Weights of a small image inpainting model.
Model: 2.91M parameters, 40-pixel images.
Training: soap at rate 0.0043, 11000 steps.
Data: trained on microscope photos of single blood and bone marrow cells, 48542 training examples, 43.5 epochs.
Rows from block 2, named by matrix and row number. Each number is 128 + 24 x the weight over its row's rms, rounded and kept within 0 to 255. All counts start at 0. Numbers have three digits each.
# conv: 3x3 conv (model.mid.0.conv.weight, 192x192x3x3, standardized in use), inputs 20-39, a 3x3 kernel for each
conv.57:137117124117128179125088133126147131138072106148142144116141148141198143124112118142094122146105105084179152127132136150150142092150113139120155131097136091177115174135106141200107106145159106161119134086145133128100109153159127095109135123077121161134106099142128101096137127148131179118142117126114099145126105154127166123122122138117177107103159160130117090163170163126153186109155121142137140135100104137137141154102144142168127128130144100148126141125085110123120110157167134108128108148118149100135130109099148119108106160124103155203
conv.58:149115133103039136103103147122142138126187137149133119105134148173097127113140145172160134092186136118118129138138134158113100124098115121119107115099140127149123101145148091124116142108153178135143146126132144156139098098128136098137142129100142110112118127130162088123125142160126120105140128141120168125116156154170130088060129103143078153135121133159120137140112124177117137110083156133141115109134145122134133123144127142133146076105105144161150107121107125140153123086140113115139125163155089103142160115080088101119143054134159135118
conv.59:120190105093156123135116143131092163166133156167147110090100160130142129128122163170114124167140122106107140116137092148109136128164111121096129125195135162117183146144106132106129103120180106152188140130141161103130074136133093082117103134132093117132164076143143115090136103148157174140149138097175097112173116166145109121130126099097127128140136168134123102174090116119133100152145080134089137089156189154118117073130097150110159169066155110157142090138112157160148128153148094141110150170136109099119138128102078119085126167142132161105
conv.60:129124133080096140110112112139143160125166143128133130138157111134074120147155147112111100119073114141114122163150132156147129125161092138120162097147150135098133102157122110095138164140152142122107179141152132152107116113139089118167120128133153107133122186144065161170102113123179119165125113120124121147140114125150114139145095119098127165129164155111123130108110128109133122146103099102169167132164139143118189089145081136162112138091073107153118139135096155120115128130093121138146147087116130143139105121118123111136106100115120140156
conv.61:152171123141131134107099153121113121081119142109092104115104147115092102162142141131135155120090123105122114164119115147116122110116167144119135074120124117155165065130156134101140126112133108140177110143129116129120142159133171125123075150125097104083150138146120157090149133136155144148079112170157154147109172115129134127105089174156130128129153154122109121151139093126110159150137128123147114141150158143136092154110165100139154110104121110092184086151123108166155109091129139121108156175123123123152142089118118141110146078135105138129
conv.62:114121148133154087140086157147119124133139107153129125120175095172086129150098125150142136120134085121119120100143090141077112104121144128115102134130091139114102112123156091149141097158117159145122157112152127135103127129154114125138090138119125179082134120113154159119086156167130155140129118151113143139135109126127103115138129093116121128122126131102138095127141148140092102107124102118104170131129132145105089079156120125130167137157115130142135149151107123129115125096125143116149165142109104110129138102144173142076089124124160111119
conv.63:104179193131112162132093093105083123111134134134115155146138109129114130106125089156134147142136131152174125110118149174168165138105156127162165173109131159115135119095102118121132126139137165099106117109146133147130141141186113127126062124151161115111152141105132130150136139112211135142156141132175126093129123097081166136114136137123106134159154193131120146150109132171140137120120101126108146125152144129150138098138149127102122102116168157100168133120101117112095133147144170128151191125134154158159133117145128094127103133149097121115
conv.64:105139156140150146168148213100126099121119082158132102106107146062187150167163080118169137127110146120126108138128151164120104133167074113153120100085136154158134128124126141183101140106097091127103112127136165104155156136121123099134066163150169074166119119132180119124190130131120121184155132133101142084128119135152106166126155096158105112122142117093121120106170105118138099109130139130130120158116151158140135156121132130103122095113126109124113104135169121123130127171129107128094114150119124153190108170157115148106140135074123122101
conv.65:104123114153115115112124131104111123126174150112150134138120109182129161203126160139115106100158122101143115157130106144151135138095129142158128143122109133114103132118119097138124131145182122162171166086152132100114130119115152128112158101055109128113138100135155115122135105118115128144133130107158105101115127141116109107115135164135132103141135122103090148117122162151184129158122148123163102140116145093158145137157135128074092115134142114132115126117079125134094141133157128127183122147148144079152094148184129136123111167152130109151
conv.66:128120082158105116122077113132126127127099148123137083097148135157139133121125195138122141096123135090119093126150152108143105108157088102119116094126134114110154102140099114112113164138130108103137131153146142136146138170151141108151105087129137160120113112106111166150098129152117186117130114134145140102117090105120153139121114145114106130155135176106155102141081098130072124173109122096111148087126140106167151109138131100087127166109112110104143123148119106125093109093128103184140174074143096114103132164141129134127077118119073119108
conv.67:088070109114130121102143106130136108109140145095122158098159118131191138102117165091146087094127131139090116098114134146116141131119106090117147145139120111147152164149144117152081121113102130114087142169093122081136148147176191094108156178141111110119078169126111126140114098152146130134145146112149148147086142168121167146161123098124165141122143178130110119136142156175107133182140148142120174132138148158103133103159069109102122155114143106165148099137113160162141115135150125181144099094151112129100167166133158109124160125167097116115
conv.68:092145107132096104126093138132118117198118174147143105132147140116137106130110112126092118138132090111125133116176098137042117130134154121148139117133154099134151146137153131157082132134147109125098132146106137107121153165123125124093122092134135111106111097168168117100138137111129155133108085122116114162120111150157155088140135161131188116186120154117156097167126149148127145110150119133169160130139151141153134148070131116130125118179153144158111114144114138138171132127134165157157128121143097152124139130117122125130175145127150175120
conv.69:146117177131105114151113109159110162130125122135116159136154082143100094132177072104108124115124123153138125114143125157149171140074139195137150158087080163133092143142105082136128185098127132105129131131138143121130104085120164106102144130141125095143162167104102103147113173101199152156111122116132116113108142144121077150123094145123144146143093146116136104126193162143125188125117086144126124147119123158125141148119106162168118198115116136117106120151150121094135132157148122115143121101114129138155151089130151155066112106123108119137
conv.70:130132128118113140093143093120133128105134137117139141131110154149149156149139132086116114096123139133140100150129106114102116130139126122162135129116156078082102116153128151111110147107144126190118095090131140136092121082108170138095154124122061135133141095119138124170133136130059148158131159156085139136129126150156092103122127138195130137177191144126111121128110153096188148158147135160155108152161160130117129124166135117102172101150140138135143132162152128120133099093116138147145140103154107075140099103145163118131124123112088108163
conv.71:093070107122117122141112097139148140135171158172106112147132150124202147117137104150141097147074146111162117154125110148127081107135131120130146107115182130109142143155149128133130158120124127141125127110161118097143112093087123119151125157157169115089147126172159097163160128148167164161119137113147121126118119134148135131098154144135134134177168133104139085133152148127151184083136165103121106108110138114133133122105098171117137135161094091057101128100162106119158118153180121161144088137132097099192130164146108123167099150154104108132
conv.72:105126156100136106123136139113097136124107146140141115145184111158141131116084161119170115180152142125132160165125084185112153093115137109184169129164141115135171144152091098132104091102102155112097122130112127143108139104131105134111139111143103125142165143106141136132096151123106154177140131125121130141118122108143110115113147119112106089130144139141140118124120134117145145181103125110106121135128136125099115124105120145118090132108138092082141114139151148144137120126115125137080115154138131140142163133145138115098146116150115125183
conv.73:131123122075118146144112172125127159144198128145183104108122142095148168113124115106106101113095118150151161108158115174146134123174136095168122113115151135116190120132116136153123104081137124134165168181132130121163138174124132069131148136113127126137153096082110138112107109165169129140144147114154110141110123117096126137123131096135111125114098129122123115096084154113127119146133129169164098120121106122116116089174097150076132116119149133158137147137107148135130131184157129144090125128149159153135171123126114113125105173097156150120
conv.74:091098141124114135140151126181107144158105161153103091119124165143141134130143123147144127110125136129118149172115138180088127133159120124143140127164162191179169086085149127102127137111088166128134167153146159085137121073117114085091107099095165158138155115143130126147126107107117113138152148120148102145150117127110145143120102123137136105117131124160136126146121090106063081056087118167127102123111144140099124127089090118096119155174153154135163136117144094094118127074142105144134121177147139122139121132141152111080133136140118109141
conv.75:184143158104120122180100125181145162150109176139116155126133084095144134095115123140122131083105057170151116118097161127136137108100130145146125126127096068090127140103115090152131112134127123134093153166111121116088129089125066113117128128099141132125144115140097128128111118154118114121144131130117094160110120119125123123107096097103123140080125079126144129156101087112138104084117103091117112114131102173087122142126121109137090137128105099133112127113149156177120142156126160139119124112125137157122124140095107115135101120106116135104
conv.76:130140146115129093136104135119099120133115125125152120133063111108131180126157140118110152176114119127139143133109112131115145182149149136175165138135143166122155084125090113082085116139138102127102166102147172140136131113149100118121100134086121153125115129151152124108149140142112118123163109158128107106151135169103139151151081120109104141114144138153100123122112108112163111108121145149124149119114144124164146163133109146131142128148160086139120116184149167121110135128082163157151105146182114115149129114127116093134097097134126154119
conv.77:118132119102112117159088110114134172098116103145161123157173129079071115106127065107119119116141103164105139108111126118116163142152150143124145155131118135173104148120121102124134079145153114135120137127075131123133141105122064118075104124152122136126155098119119150157125107151154124140156154121134116110131159119158143140086148153110119150137144141132117149132136080094149152162139121140111090135120145127121059137076171145150116143172114109142117086137128168108136140175117153169134134122120085151147120123111117104140122110147162155166
conv.78:188121119117163074096090130133164114098117168117134128097121134169133157141113126088159113118084147120119123182094150135116118106125093169122107096153120091153136130115102181077172112111175157137142113072149150146146161085129112125091112131149103143118129118120140121143127148121142186114132149160129126148155119152117144137140142104170123132146125147118124116171140154142154155109132138140105166105120130149102116128129107140103141102153136126119152122155119091158148179124132130122125119147152088131113132173126139140148155082153135151120
conv.79:116145137091130124089110145111123114163126125150125140122142092149175115147117142126096141119118126088131112131119134114139127134122125155159135101157190127171124102106129139207134088147112155122114154148120116112174109137102132135121084162118126148142198106120149135120083138151126109098172130130097149112110092137151102102168106073112155128156116101114174098115103124146145136162153093145114111137140191139125083106092183145139115153119121156126114078129116120105149185185144123160103143117146124145137154128132114096126142144098099139102
conv.80:123136176151146098145064168107162149098121128137131122115151145118131133152123118101150124120145117115102137127095101118126139060191162173112112154120153125135181100135076126101103132100159094119153118154099098087184145156177114113120142083130101117152127129140114112127160125162114132139155173100098104162121138125119166115126127137115147123149144178144122111169106130115103138109134106140130100118084121116105094110151104134140160111134152169188165105137139161124132112113108115121116135163133135168118120141111120129105101089117116196150
conv.81:127145146077115138111085114152146115139116149095133143131123151148109133116103113153118123144105162139148104128139091102124086115122133147144124131127159158173132124101124123154096119136136093135134134145105113138135135140153085162092141158082129111130101155118132061121110096125152151132126132103133121133141118149133209063135132141125145138178132129146155122115134087098143117151146109111132146088170141136117071110125148153115139142131136135110139132168144115168118170136170108114180158158122095158133159124141144129070142135128160132114
conv.82:118127186128117165168144098091135129154166077133112111133126161120170147105098103164143134120137110129133123113167139134135125166130128164142139145139125113149158104109121138112129069096114101171094099176133117141123126135133102080073122144121131166150089130149134135145074095129134088127108146139132105086093079131147099136151131148097115118093121110115134164102107122098083150132134109116137095154147103102068096108085126099149135119131122157163125122174118126135129160145131121118129151134143129119143098126127135152156139169104110092121
conv.83:133162181137120158172125169137113119153119111153118156145098146107083136119164138178126160120118156147105159162154158097105170141162215139124157113094139136131128131115154127134120082130116095109110136145097123078109164145130116091117118132120167162167133140164127116144114143115129122134143155145114132108139131131119107124181142128116116164167134177103127095115155171107114117089087057123137097083108119148151107155146140129129164123108119107113136111150126195151108146151113133115072131157108147147140143135136122105155123082130124128133
conv.84:122147132077152164138125124128145124103077122129105092154144161152163135178130151129125139142127091139121084127090148165120138160156130134160162161085107141104138118137148139132071094118132172147151107109128130136129134133146113181157164085138134085158128152142120117103119131132124154139117111122100113115153114148120096129149146129087152146143154139131107156157073140086078124134148158169154073112101106148145088131092131143142166114134103192069129145151158137112162111183155173137121108143159164183117133182132106150150121088131078125153
conv.85:123122103099128085113175133097179156127122151131118088124130134077131153104178140147132134121124102127140160120111139106122162128113046135133132138131151140153158102112078128098137103145147129139164124140101153169117133122097122120102091153165152154113112079101134162100157141138152129106112168117131147154118120131118090142142146138089147133119133113122094136151122086104096068151123103102142129112173130152099143114189138102153087130118108105122115113094159113134146112123155142118099139088113147101119103212134135135140118117128152098053
conv.86:103138152097120110098113112139148133151167120152119099126163124139164158124101150110142102084097137111084059099125132125124129098148131119104091103124134122134094155178145149150123136172105085185139119169178163126134163137138157096109090151151118095096101139117140140144110132127147144111193125119127130120176103110151127173156132104135082164099115152176116125149153115141147138165151135122126130149091127107103097153139110157121114153104145144143120168152113129163172129170115087159129107117193105090163161134129159154125127146083115112136
conv.87:128121140097135117112121081058151144090136158119130146158110119161118174136144131122156126145099111107115102127129148114098162118099120106108109084110159157149123149127123137162132134123169134154121138131129111133137140104119156103115152076146102094132132161109136125105134139143151121136103135092095125102126131111156124119149094173154159118144152158137125129162134119145131117130119131126119152084134155128113126078129177148102099119101163106164089141108115146111121134099145117120150143159121161115094097126176144172138186117123176145113
conv.88:137150107090131121105088119120124121112137112085090122136098112183110109131125133117168119157104131138106110150085120147125113136151140138104119099143124130101156087100115148066121151134146156100152139147133141096127145097146097090110139116139109080125145117123110165116182144117129119169110135167142103155131129116110097130158147119148132141136178108096141097118117075178117126143079169148144130100191084166146140131127122055111105121112096131118113056135132123092157149139143147129118175129127135124138129113087115106165132111135130163136
conv.89:133151094157097059172091183122129118125127165133136060098137114142115085124146133125138117101140082154143103128113119103117193158155146181108111106130115086095130099126159115139131139145109137175121113128069136136131134135114133095093127117134162156099126106174164147158124135169127114168161143087124101145110168117130114152126123095137085140136161158120128099127143093091110149120129085142127139133134129138147116151071146159103161125184115122173106131126123081132151142142132152149109133119107109159132114110155111080108096104163107145156
conv.90:134136155145113139079089127142123116157145120114095144115120162138171109106192124130129143144112138172141066125148107163137153191097095141135126128129119171139139116111087136137083117133132143125153158141132116108114135136145132095156139121096096135101123116155158116105181147148083096127113111109120139140165103156119093142075160113127125156143199136129111179097159123106152122111132139166163127101089176131132166155106180153065113144135119144148192115102154126126089160103144100158153090158117116172125119152162098078095140078151146097154
conv.91:096145104128088107146131114182131114127127151128133172139160130092128160149129108116127105135103100138104122125121087141096157130183148153127128135213108102120109113099123111117139131130118153144177165093139110133166126143128152095119126142108068161119134072141115123166121123157127148123125143151115103128145135122108152150162120139107174131152138182136089128148132126083105141178114140128213148100150161180117098089159152117129141131112137124151093120128109141129143141164142139127157142139123155080134162092132158146131151138117131142087
conv.92:140090158162112135111107086083124127112131114125178144124141141154092150114140105111068089132142124130145120148113164136188124127154138140141195113133112128124145128158169099160118120121119172066099127141117116156139151109156104160135107117095178056111107142123120166144122141105139113127104112109115193110141120146127134148105154196119133142129117122103183137127125143141124149142135118128178165125104138118152189120135058109098194102185077156140130119120136125147152105114151128125147137090116123127169133150111135148173117143104129128124
conv.93:089134109121087137104134074121121130085130135126104126116115095099150129117130106109109108099140160116110134097168141141119096088133132111141142115089090097155130161135108163118127123117130105109136152145159127099115133107104135087132128148153116135124101169069139106154071123091102132095141136093135119152122127137119124144130124117127088121119137130102130128127118094096111109098122128155052120104130109144133118131130074112153131162148115111101146127096147133135155159134106118115112098133126105140114094142141118143135141104108130164119
conv.94:123110154143141148100117145151144106169092110126118104079172143146154097154135148131061128111126121109153103112177100109148115169127126130133127147152155131086077107196092135133129135143109122120209124119088107130103103134111134133129150121169136092178138189112138129163117119114140145100114109111125181116119111140105115138129080169134207178127168176138136095161116157149160159130179120127128090127113127127141125104116150118114144131140130113133145149170101127137139116135171117130104121139159125116159145137109098151104143122167126132169
conv.95:106091148113119093124159127108142124105086118125110153138126108144086124110097100095156112147145113130112119083134136140184127139059110145096093114142133110122124108088107089130134111093174114115116109091159157102161153131104134131167102112158096125090124154152140125104149110134112143095164066103123117105136147105128101145168167143176130159146111120116117121120077095126116115145116128114114116143152130155181121129182187100130163126153132142124153092138133115150188101077130142132113090162170148120133132067089090118125103124084109154134
conv.96:141125124193104134166160157126154133129126172159134177121169148103133117158121083124107132178125147145139150163136157146102188162109171166118138120145119123203143122117144115142110142123102116130150141115108135115136201152116081135130129124157146102154139159122112120112142155114124141125152113123117093130112148130094134135138098126123111117161114147127146116145135108090138102053104135080087130146125083150124115115126143144128122107122134106105132100120125189121143131134132099128133126093140165087121132175104080092097103109123141131131
conv.97:117138155126128095142153107095119141121120079111084110080160144128105108147111070126155125158128135140108140132149147148133074136116107097148109121120142149087147120133134144154162148107070116153140119143119117139149162121182115128135093137092145113146133154118084133128140157135168114153180127139077145107150117096124114161126158151143142109122153143177097116118124118097128164143129127145107149113165150130122099134175082175138178128191091097160178082129104157139099139129137109146098113124160113121115108141133119081137137085131119115163
conv.98:144146135125123133116101124129078102128144154135125143120133131088138127119129117119164173146160111126103102135091106145071135132179151164120111115086136139165136124145105144137083103099131127166105130127123149103147111149129133083099112117102101171116184202087141139150102162147124128147137129154115105133139140156132137125122105174153141130118120129107079119132166137121146146129139120139090143148122148160080125132086170132126121162138100124161104141102126133095157150113159128159104101168131128161134138110103158070092136071139118137164
conv.99:139141155117107066109135148116110114116093129147089130106068099120149170115135107131082146131131120134143108134108138114155134114104120098159131144113111129120135144119086137118146139111149125160130110134113149147145137138147109112108107190114116137099155100145118139111153165145096096117150124149131159150135088121102156116082070097187172129131139121101094130145152136153106133110141125127139115136104109104129107131179117132120113139132168127126112087106151154122136158104144131114125169141112102105146128153088138117179046121075141134146
conv.100:167145119133090110102123144155116129157134129187066143131178104087177089143112105129142130117142138118124162175127112156149092174128110160115066126170116114143124130152115086188102098111143152105122147160107121144175148156092103152088111100099114086152140117143133151106124130143123118140149148126102149143128152109134140103137098132123142127131157140131100132078151122136101114087108167140139104134149094116102112139066131131141177106052150117124119135130134146118124135132167160118134156115139161122106134153121175081091117119123142138132
conv.101:120114116150092092113117092125139102131133156090108148142130096143132135152093114139141129131142107111150111105175127105158085132146131094122124117122150121122113147142143118167107092112129153136114117125154135136130129074134118115077137168149129109128114127159166174124131141084154151105142115151151208073149172123106136130123122145122108142138127146123130134127097158116142143122128122146164108151137130152103118141107123121175125099127148092170137096116124152142128101161142131101135112120135142164079158138141109114140122137155124119153
conv.102:132160143120118073131181129153106117116186129120118147138138182162118104104090117111153116129087153154120138095150127139135086115105150115126119155119085147152149138136138126112133110094079106118125153147161136185102143130145074142115134123106154094097151157120133138161149116096123165101113120167126087140101078144162120146138114164150120101120138105141133139123146083120088122144092152129105113154143106135110142174133109149115104157126074113089141121135151114100165143095169163091092132100085128151137132144088177121143117128129159099151
conv.103:139138135118121147136123139111099125138121136149158116090147135118119127113105119095162107155106158146170137134111176140173192108119163138132088130145110109155138121160128141133118166132163119126125138106133120115109132095138074115104123117159109132134168102154148170122131119151129119146089079090129175155119110140111141087128163084133128171136135153118129093177089113133133163162121143125131135109081142125110113114077130171114073130086136154116110146115127134148140110161138114114155116137204137113131100085108125148156130123142160167193
conv.104:166123109096105066156116111122143126133127074090152096106115100140182149126097147094124113113131117114145117109132095131154110139187133114135127108155088120149110100142076136131092150135086099165142134155134108110107165090141102100134113158159111120132097147106175169155149143170132125135131098134117128119189104091114167102113141114171137149161143136126127082146111142114098122165147138163085183093134142122088141112136143139112137112116152133137141137140116112108093093128130118061169171144152100089108140122181154184097122182145110106143
conv.105:132137153147115124117095142113128135131138124144099142146145140126121147106123051082076113118130142126145134144156125101114128109161179178119168140122132143114149143123136118147157159178110100126157137142119090163158140109133157164122114128122133105106112090092151166105170137168126138116163130120151104133098109106091162146146102125099145121102094093133127144126146143146121094126108117154126087085108130128174147131118090089146156117123133131118096130099125121135112145115142188136062114112144125100135130160093131167101119112152147153112
conv.106:131142126148137180081144129108103078123132134142144119108158130104077162118138148096135143128166161114130060107112170113140089177100168120141126108176121120157123138097084109112113142129153116163131118093104147137107135125145097150167115147126100151143113150097112124128130123156116141118138171083114126109163055122136123133122141136118145130127134126111155123108083106157124121141121102133119146132139132140143140113144131143148135104187128139123139138150125136133124133131130096151132147137147081150145112103147096101090123107088121111090
conv.107:127145149104118124125092080138117089145135130110148115126104110118152115092118134117060077152071099147131132110150150140098093138133133104140147109123128161090135113183147115162138148110154146092124126153140131123122116173170107089142165104142117114075159121144099148148107077173140152113133111087114112113133132139123124152118124126120106127136147136124140124139130131141149138152131138139173143138109150090128175160115090132160139144152079111120115103113134140124131177147110102125154144112186131089157135144124162156149111178091139116151
conv.108:132115176122137124137074093167124111131114137108141129148120137134183126161161142100099139104091134144121082120134112153111123153101119115146096123115152141127147115122116156154156205106139162158103119142164101147117118107154093150117137114154154134114126125160149125173128097110124113102096179110133165132123144122102138154134146118150143137214131138114143139144115124141110126146134131171156123130121152135108135110116121121133097125123148140127111125143159121129117184167149251169135137139131118116142153148131132109166109125135122161116
conv.109:105119098134101106139114095118127143142139135108124136079120136125100105114160132117107116156157109121147115124073127102146137127143163118131152106113160177152123157140165120129147170130072131134144119193102102148094084099147120139137163159080162117119113165121157147116124131114126123124083082086124116138168114135111124149126172176170106142127104090109121104161129138119111124136136164105145140108163116149127129139110113119115141138155140106141128120133167156137120121163143145116114129108183108194147165138092165098127103161114130116147
conv.110:098122148122126138154136130128104130143132131140134154135154139131206097174088125123106116118144134148130116139147181164128155152119129121134152126150108142179166118149134131102148156124134142111110132153112092146099088111107092088149127136159135171157102101099110158186174108134150113126152125128092153113113144133116137122119104115083151099140142140136116157090124130108134162140120119118139139140097126148167161114090127130166101135078116121089090085178113137136134155154118160144190156104148110120126126135124115114120107116145141103109
conv.111:121146139145144092180088119122130145136154154150149147162081140102117154137113129161128107105121134154100121147151163136128108140133140119155152109136112168109124113135113101070152137109105067146112094111130131153121185128162160098116109144104171173154116108126145146131094159139145135157133133129144108143122162091115089138203128132139150114125150149125097160082155129089106131130105106107132128113142168133183140169142134162115131098078111100156147154123119174116146157113086129152160086177137143112072106110136191106108118149114145138142
conv.112:113086105121166117127124188115125151149116084096148143130171158152139113117136066133151119095111131150089148145113133116160113123099157104152129155120154186107141116150120132137094126140102121091151111097107096104111119130127141125167120141159148129136152125125110158077114151142124133159096160081161119123121129116134132159128173124136146111101133126153150154124123146127124172117171144102138077134120128097126137121132160091150126149173090117131130115151108131129157129090128101112149121106153124106162145134157126106103136115122162118114
conv.113:145150135130122120099087126154128124186124109144126112139123148104089144135142141115126102114121127143115144091148106143106118121144136112103137116116140114146150129105133132136125122157146156123127139179094116145086120114122114109097103089107132138117160087140204145133152185110142150111123117104110128117125117121114129149131089084104129116121104114118120136128144110149102128088113130111117123099087127119134117079160138118124075146122119140115115130125145092106119086130102103167128131101102101135158106151120143143128078131108110145104
conv.114:117109146131090138167129149130125126141168117133134121117164136130103178133132113148140117143109128142138127142114157149130119139115196152150166152162111163119119177137104118124142122105120130166070143144121126131134156104124117113098115149095140162186159113163150144171065093130118133125193126085117142114137135147139113118207146129128139113141166175136109139115128165090134078118151143092139147149146141166145082134131095165143152144171128126143159153114127194157134144129142140170111132142108140126136148109138123063111129123097115151106
conv.115:139145111154155126119127151116086096142106116143143144118104137133101096114120132136135141135134194160145119126144114154123130128145157140166125095146150138113118079131171114133125147109129128145141134137140094132124112087127117137116131142138141105166161158166109150153132103122127142138141153108114111137135122141142104141135194161118129104135114125122116149097160153121140134129137101178134121102148136128110107173121105123157135091137141107183181151155130148172146122116103114139123141100112129114154135106139151175169111136115129108136
conv.116:127158149137116114132132156118151106125171117142120112119099140106125134116126135155129167124096070152132090182108150150099119137125138120136150137145158113135169148123125138176103162094133121108115123111114149146132126141188123083132162124133138135081152139116111142157106161161158143154082093122122110135119169084168113139139109069105137147109133132096093104149133114143126146075125149109120138135145139136164169148126109127113098134154104123074098144181096170164140127103153110135125132157133134116092140096094173101094125120135125148131
conv.117:130116135127135123143104143140139128086093136089144155109123130174143117131127174106087131087148156143109118174142166115057098115127102138124131098123142141133138136120104178107098092140072103094155137195103143132121146128145145126130110104127106119155116097102156131136128177129115133157143137108099112117085131119138143122101141108153173062169132142161114130112134099106143115128152111182135166119130138110128127174105086102100162130077129106150154125134146151117104125112081149141082097139118136161117107122151119105147143142106160152101
conv.118:122126182137118136162129099124144085118123123124108144142082114113107137132150150122130153168123173112149101100138201157108106101117132134146142122150162150149140153109121122094091107131147059154152111125108133095141167127125170083076097173097130171116152081168168132140152133127173119149144169137114154135151161149153097178132140128117106149148152163145161140107123162136150156150178148125166111100086129135146099157156116153089134158103114121167139156129141132135132136148140102121122111149155148126095155101121129119151143167124173104101
conv.119:162146146102156149147124135118092106099148122141127156162176135127189109126086163129132112143118129126141087106157113137134129109123137110109183088162145130146134110149157137076095099125112177125129109106133124121114104098162159105152120136113095161108153090141127147087173089161118132154131140149109127156120162121142158142122136126120110095111108147131081143124159138143148129161104136117130153149162090120114116098112169130138124130130197141105164124097152121105133146170126135084134129129132110120143137135139146169108099177124112114115
conv.120:136127137098100154091128129126093086143163128126120114129157146108123081117127178134136085135135155115150154066212145147146102143133091139131154126157100116143188117148153128085115088150128122082124156156148114127101096154124098118125203149100087117147130141048147147082142104102144126129131146157171141163155102166146122133140134135142136083159139180142174098099128151123121176137113119138124095130122138116182145138077110115162099150131142161111114103137135120212185115146117085071111105126168127134156128145110098150160149117139118134144
conv.121:109091119116086121133116143123136126153163158128093139094142186100147154152139117164117115162161132131146093143124144131139140160144161152150137115166103125116169139123130105144123172150081160156156188103149109081130090105114112142129145088121099114121150064164117126163117120157121157094126145154122154130159157132119134115149128148110093136152126152119113087132074091141100126134154137108159129136049084128149144134114148096092123104144092095140131107135090127130182114152123091140137133122153135128114118152145129095147148131081134121121
conv.122:132125101133119139129107128155160149140137109121140102154103112128108139087149159098156143111105123110123144116108097151115115120160089183119116116135132145167136123141150157111136157121133141125123136158128131130135088080106123102119165126070121161106112106130107099134185151085161100096133143104149122116120140095117165152125155162120127133161175152111113079121128104118086170101116151135109127087151131113112095150147117136144135126139116096147125141105157086159118103116131149142122113135123096102118115101182134071092153125108125121127
conv.123:118110125114124115118113078143127144154141157114170129124103144135114160117127163102159118110093177156152151124148145156073139128170110121115137118132146090141120100120141161127135146089135119133125153180136155150132157133133131126118070120112158144141147095085174123146091102104151144132131137164147125154117134125205116153125150165154129099141098134108143134121151139098097106124110144143132153113157203164117131128182124121073139101127118099175090081133117166120118136136142159158144109111130127085136133163137128165111152104074141135120
conv.124:135154087122109091129105110137139109153136120179106142100119152099124112112138110116128179160075135161131105132107108134167113167129126072142150162160154122145122170111119113182153122117129094153178146127144134112148133157080121111113132177177148148113089136087134136145168134116137110126126142113134124141157138133132145133124138151132171140137156141143144122126113118110124102094095124139155132084121164166060124111154121141127122101122119149133130120106071171152122117143151129117143125139136109103112135100157105109121167191091132162093
conv.125:117109119133099120100138148114147144120167114168079102130146125126099132127132109133131166087146119096120118130151119173149118157093093100118109142092142128171172121137087110095159127134120157143141155172101110136084137089081064119137155120132128135132085173146103128116098136175169158115120088159114163155113130149136122129111125108118098133137142133115110139107113141126132153111147144171079140154150102100100151125116113152138109141131130161069140105170165141094118098173128112104138157114122113130140126127148137097130141141146133140110
conv.126:109135138116106104139091111161106112140187126130213126134145178097144156124120096122151129140108110131137132136095123148143121132158133154075146131156129114152098146128130120134165123124147135144113098138125164139143135137124108090119075152173143123125150132104109130144085103124107144154175139120133154122127158130144090147093108138134126118118104137145153125123152138138101156107148146142105173172081104104142121166152134124106094157152136095121095137117090146102147130161135112175138126120095134075183102164131140114153091133202124122078
conv.127:143170112144117128172109054142155160117128137164100149118130134112141126129153174128089123154114129147138117125137108147120121107110183134099152138149112115136161105092121157143128107127160109113171144144159128118150131111130082168112117136175091095121125159135146139132101135106108121189110119093149127110128125099145126173133137107109138093116127155064139133130115103136146146118122087155138128134124180118143153157069149192108110130078132129107167136115099149121168168119100120137105085119130132142132130129102120101155103129147134103177
conv.128:092125130131069108113138069167120114115164167139078119133163161132170089172106162086119134112107141119096089158113127114166122123089121127130098116116097122155169185168132170145135150137155153156117138145159086113126104133123126090108148129104119132092144132074139131139127119128145150148136104095124117087121129100102112124127131105134122146125116155090138138133123150129134153135144155182151150133157158165138135127096147149172111115126138141142108148144088053175103109153111117115101117129108177138148130123068097126141149096158101115128
conv.129:121136114138161149155104139122107166127103157156104087150105147099130170112120082076109135126121141125162087144114123106160087084124153109153140104152115143104171165121153124134122126125115087159151108106161146150064098123116176069109127120081131120084144095117143136131131156139153126143161139139115161123160105121140157163123139135155100121130090153139132151140147088164133107156115153139142136158103137112121107090173115147108140127162118128149140160139111108159137130133107144116142112142173132152171130164117177140092140137053129131176
conv.130:161103094141149119119113150163130108104160146108095076133129114115113138154105134112085135088100146116126087138120121112158121133167099130157131080163132110117180096135145100152198137138162136122155156107145140152147158134075102100110098125158166064160116158065102197133143144125155169159132125133107155133151094110103111110154108136159139081114161168153119149122114171118113145096120111098196145145120152157129096096149120155109120096124177152137133156160159166099182134111105158119098155154109138063111144161134150142147112120113135175117
conv.131:117116132124080126142143136097147154095140103088141144156108111108121154093094156110164097146118151116147135153116100069121119148106137148129118097135121073150129146112103152111107133115137139129098101124171152156101148131120147090137121128172096107100136138130134128068106157125140101147134166120110115146122095159158124170155121100107139084138061126104122111106131141141134087131109133108128182110150127123139145126122131112125077168132084139178136124108154165139098173138081134085160089147153171102142139107106111119095119155133097128108
conv.132:153117109146114096143108097118121112135101125150128131129123105133145153094123158103115119114087084115137123138126153130158149112103133137094108129114125149150129143137114138062053133106148134127140128115099110119137118076147117109161120121140143163144116177134130156138121134124092105130095109120139128122136139110138079075121097135157191109132153114133155114142140118134113114101143119161193188106159114089127113121131122134086125130128129091076119101140140116118151142108125152149168145181182112133138133108149118134153131083101104074112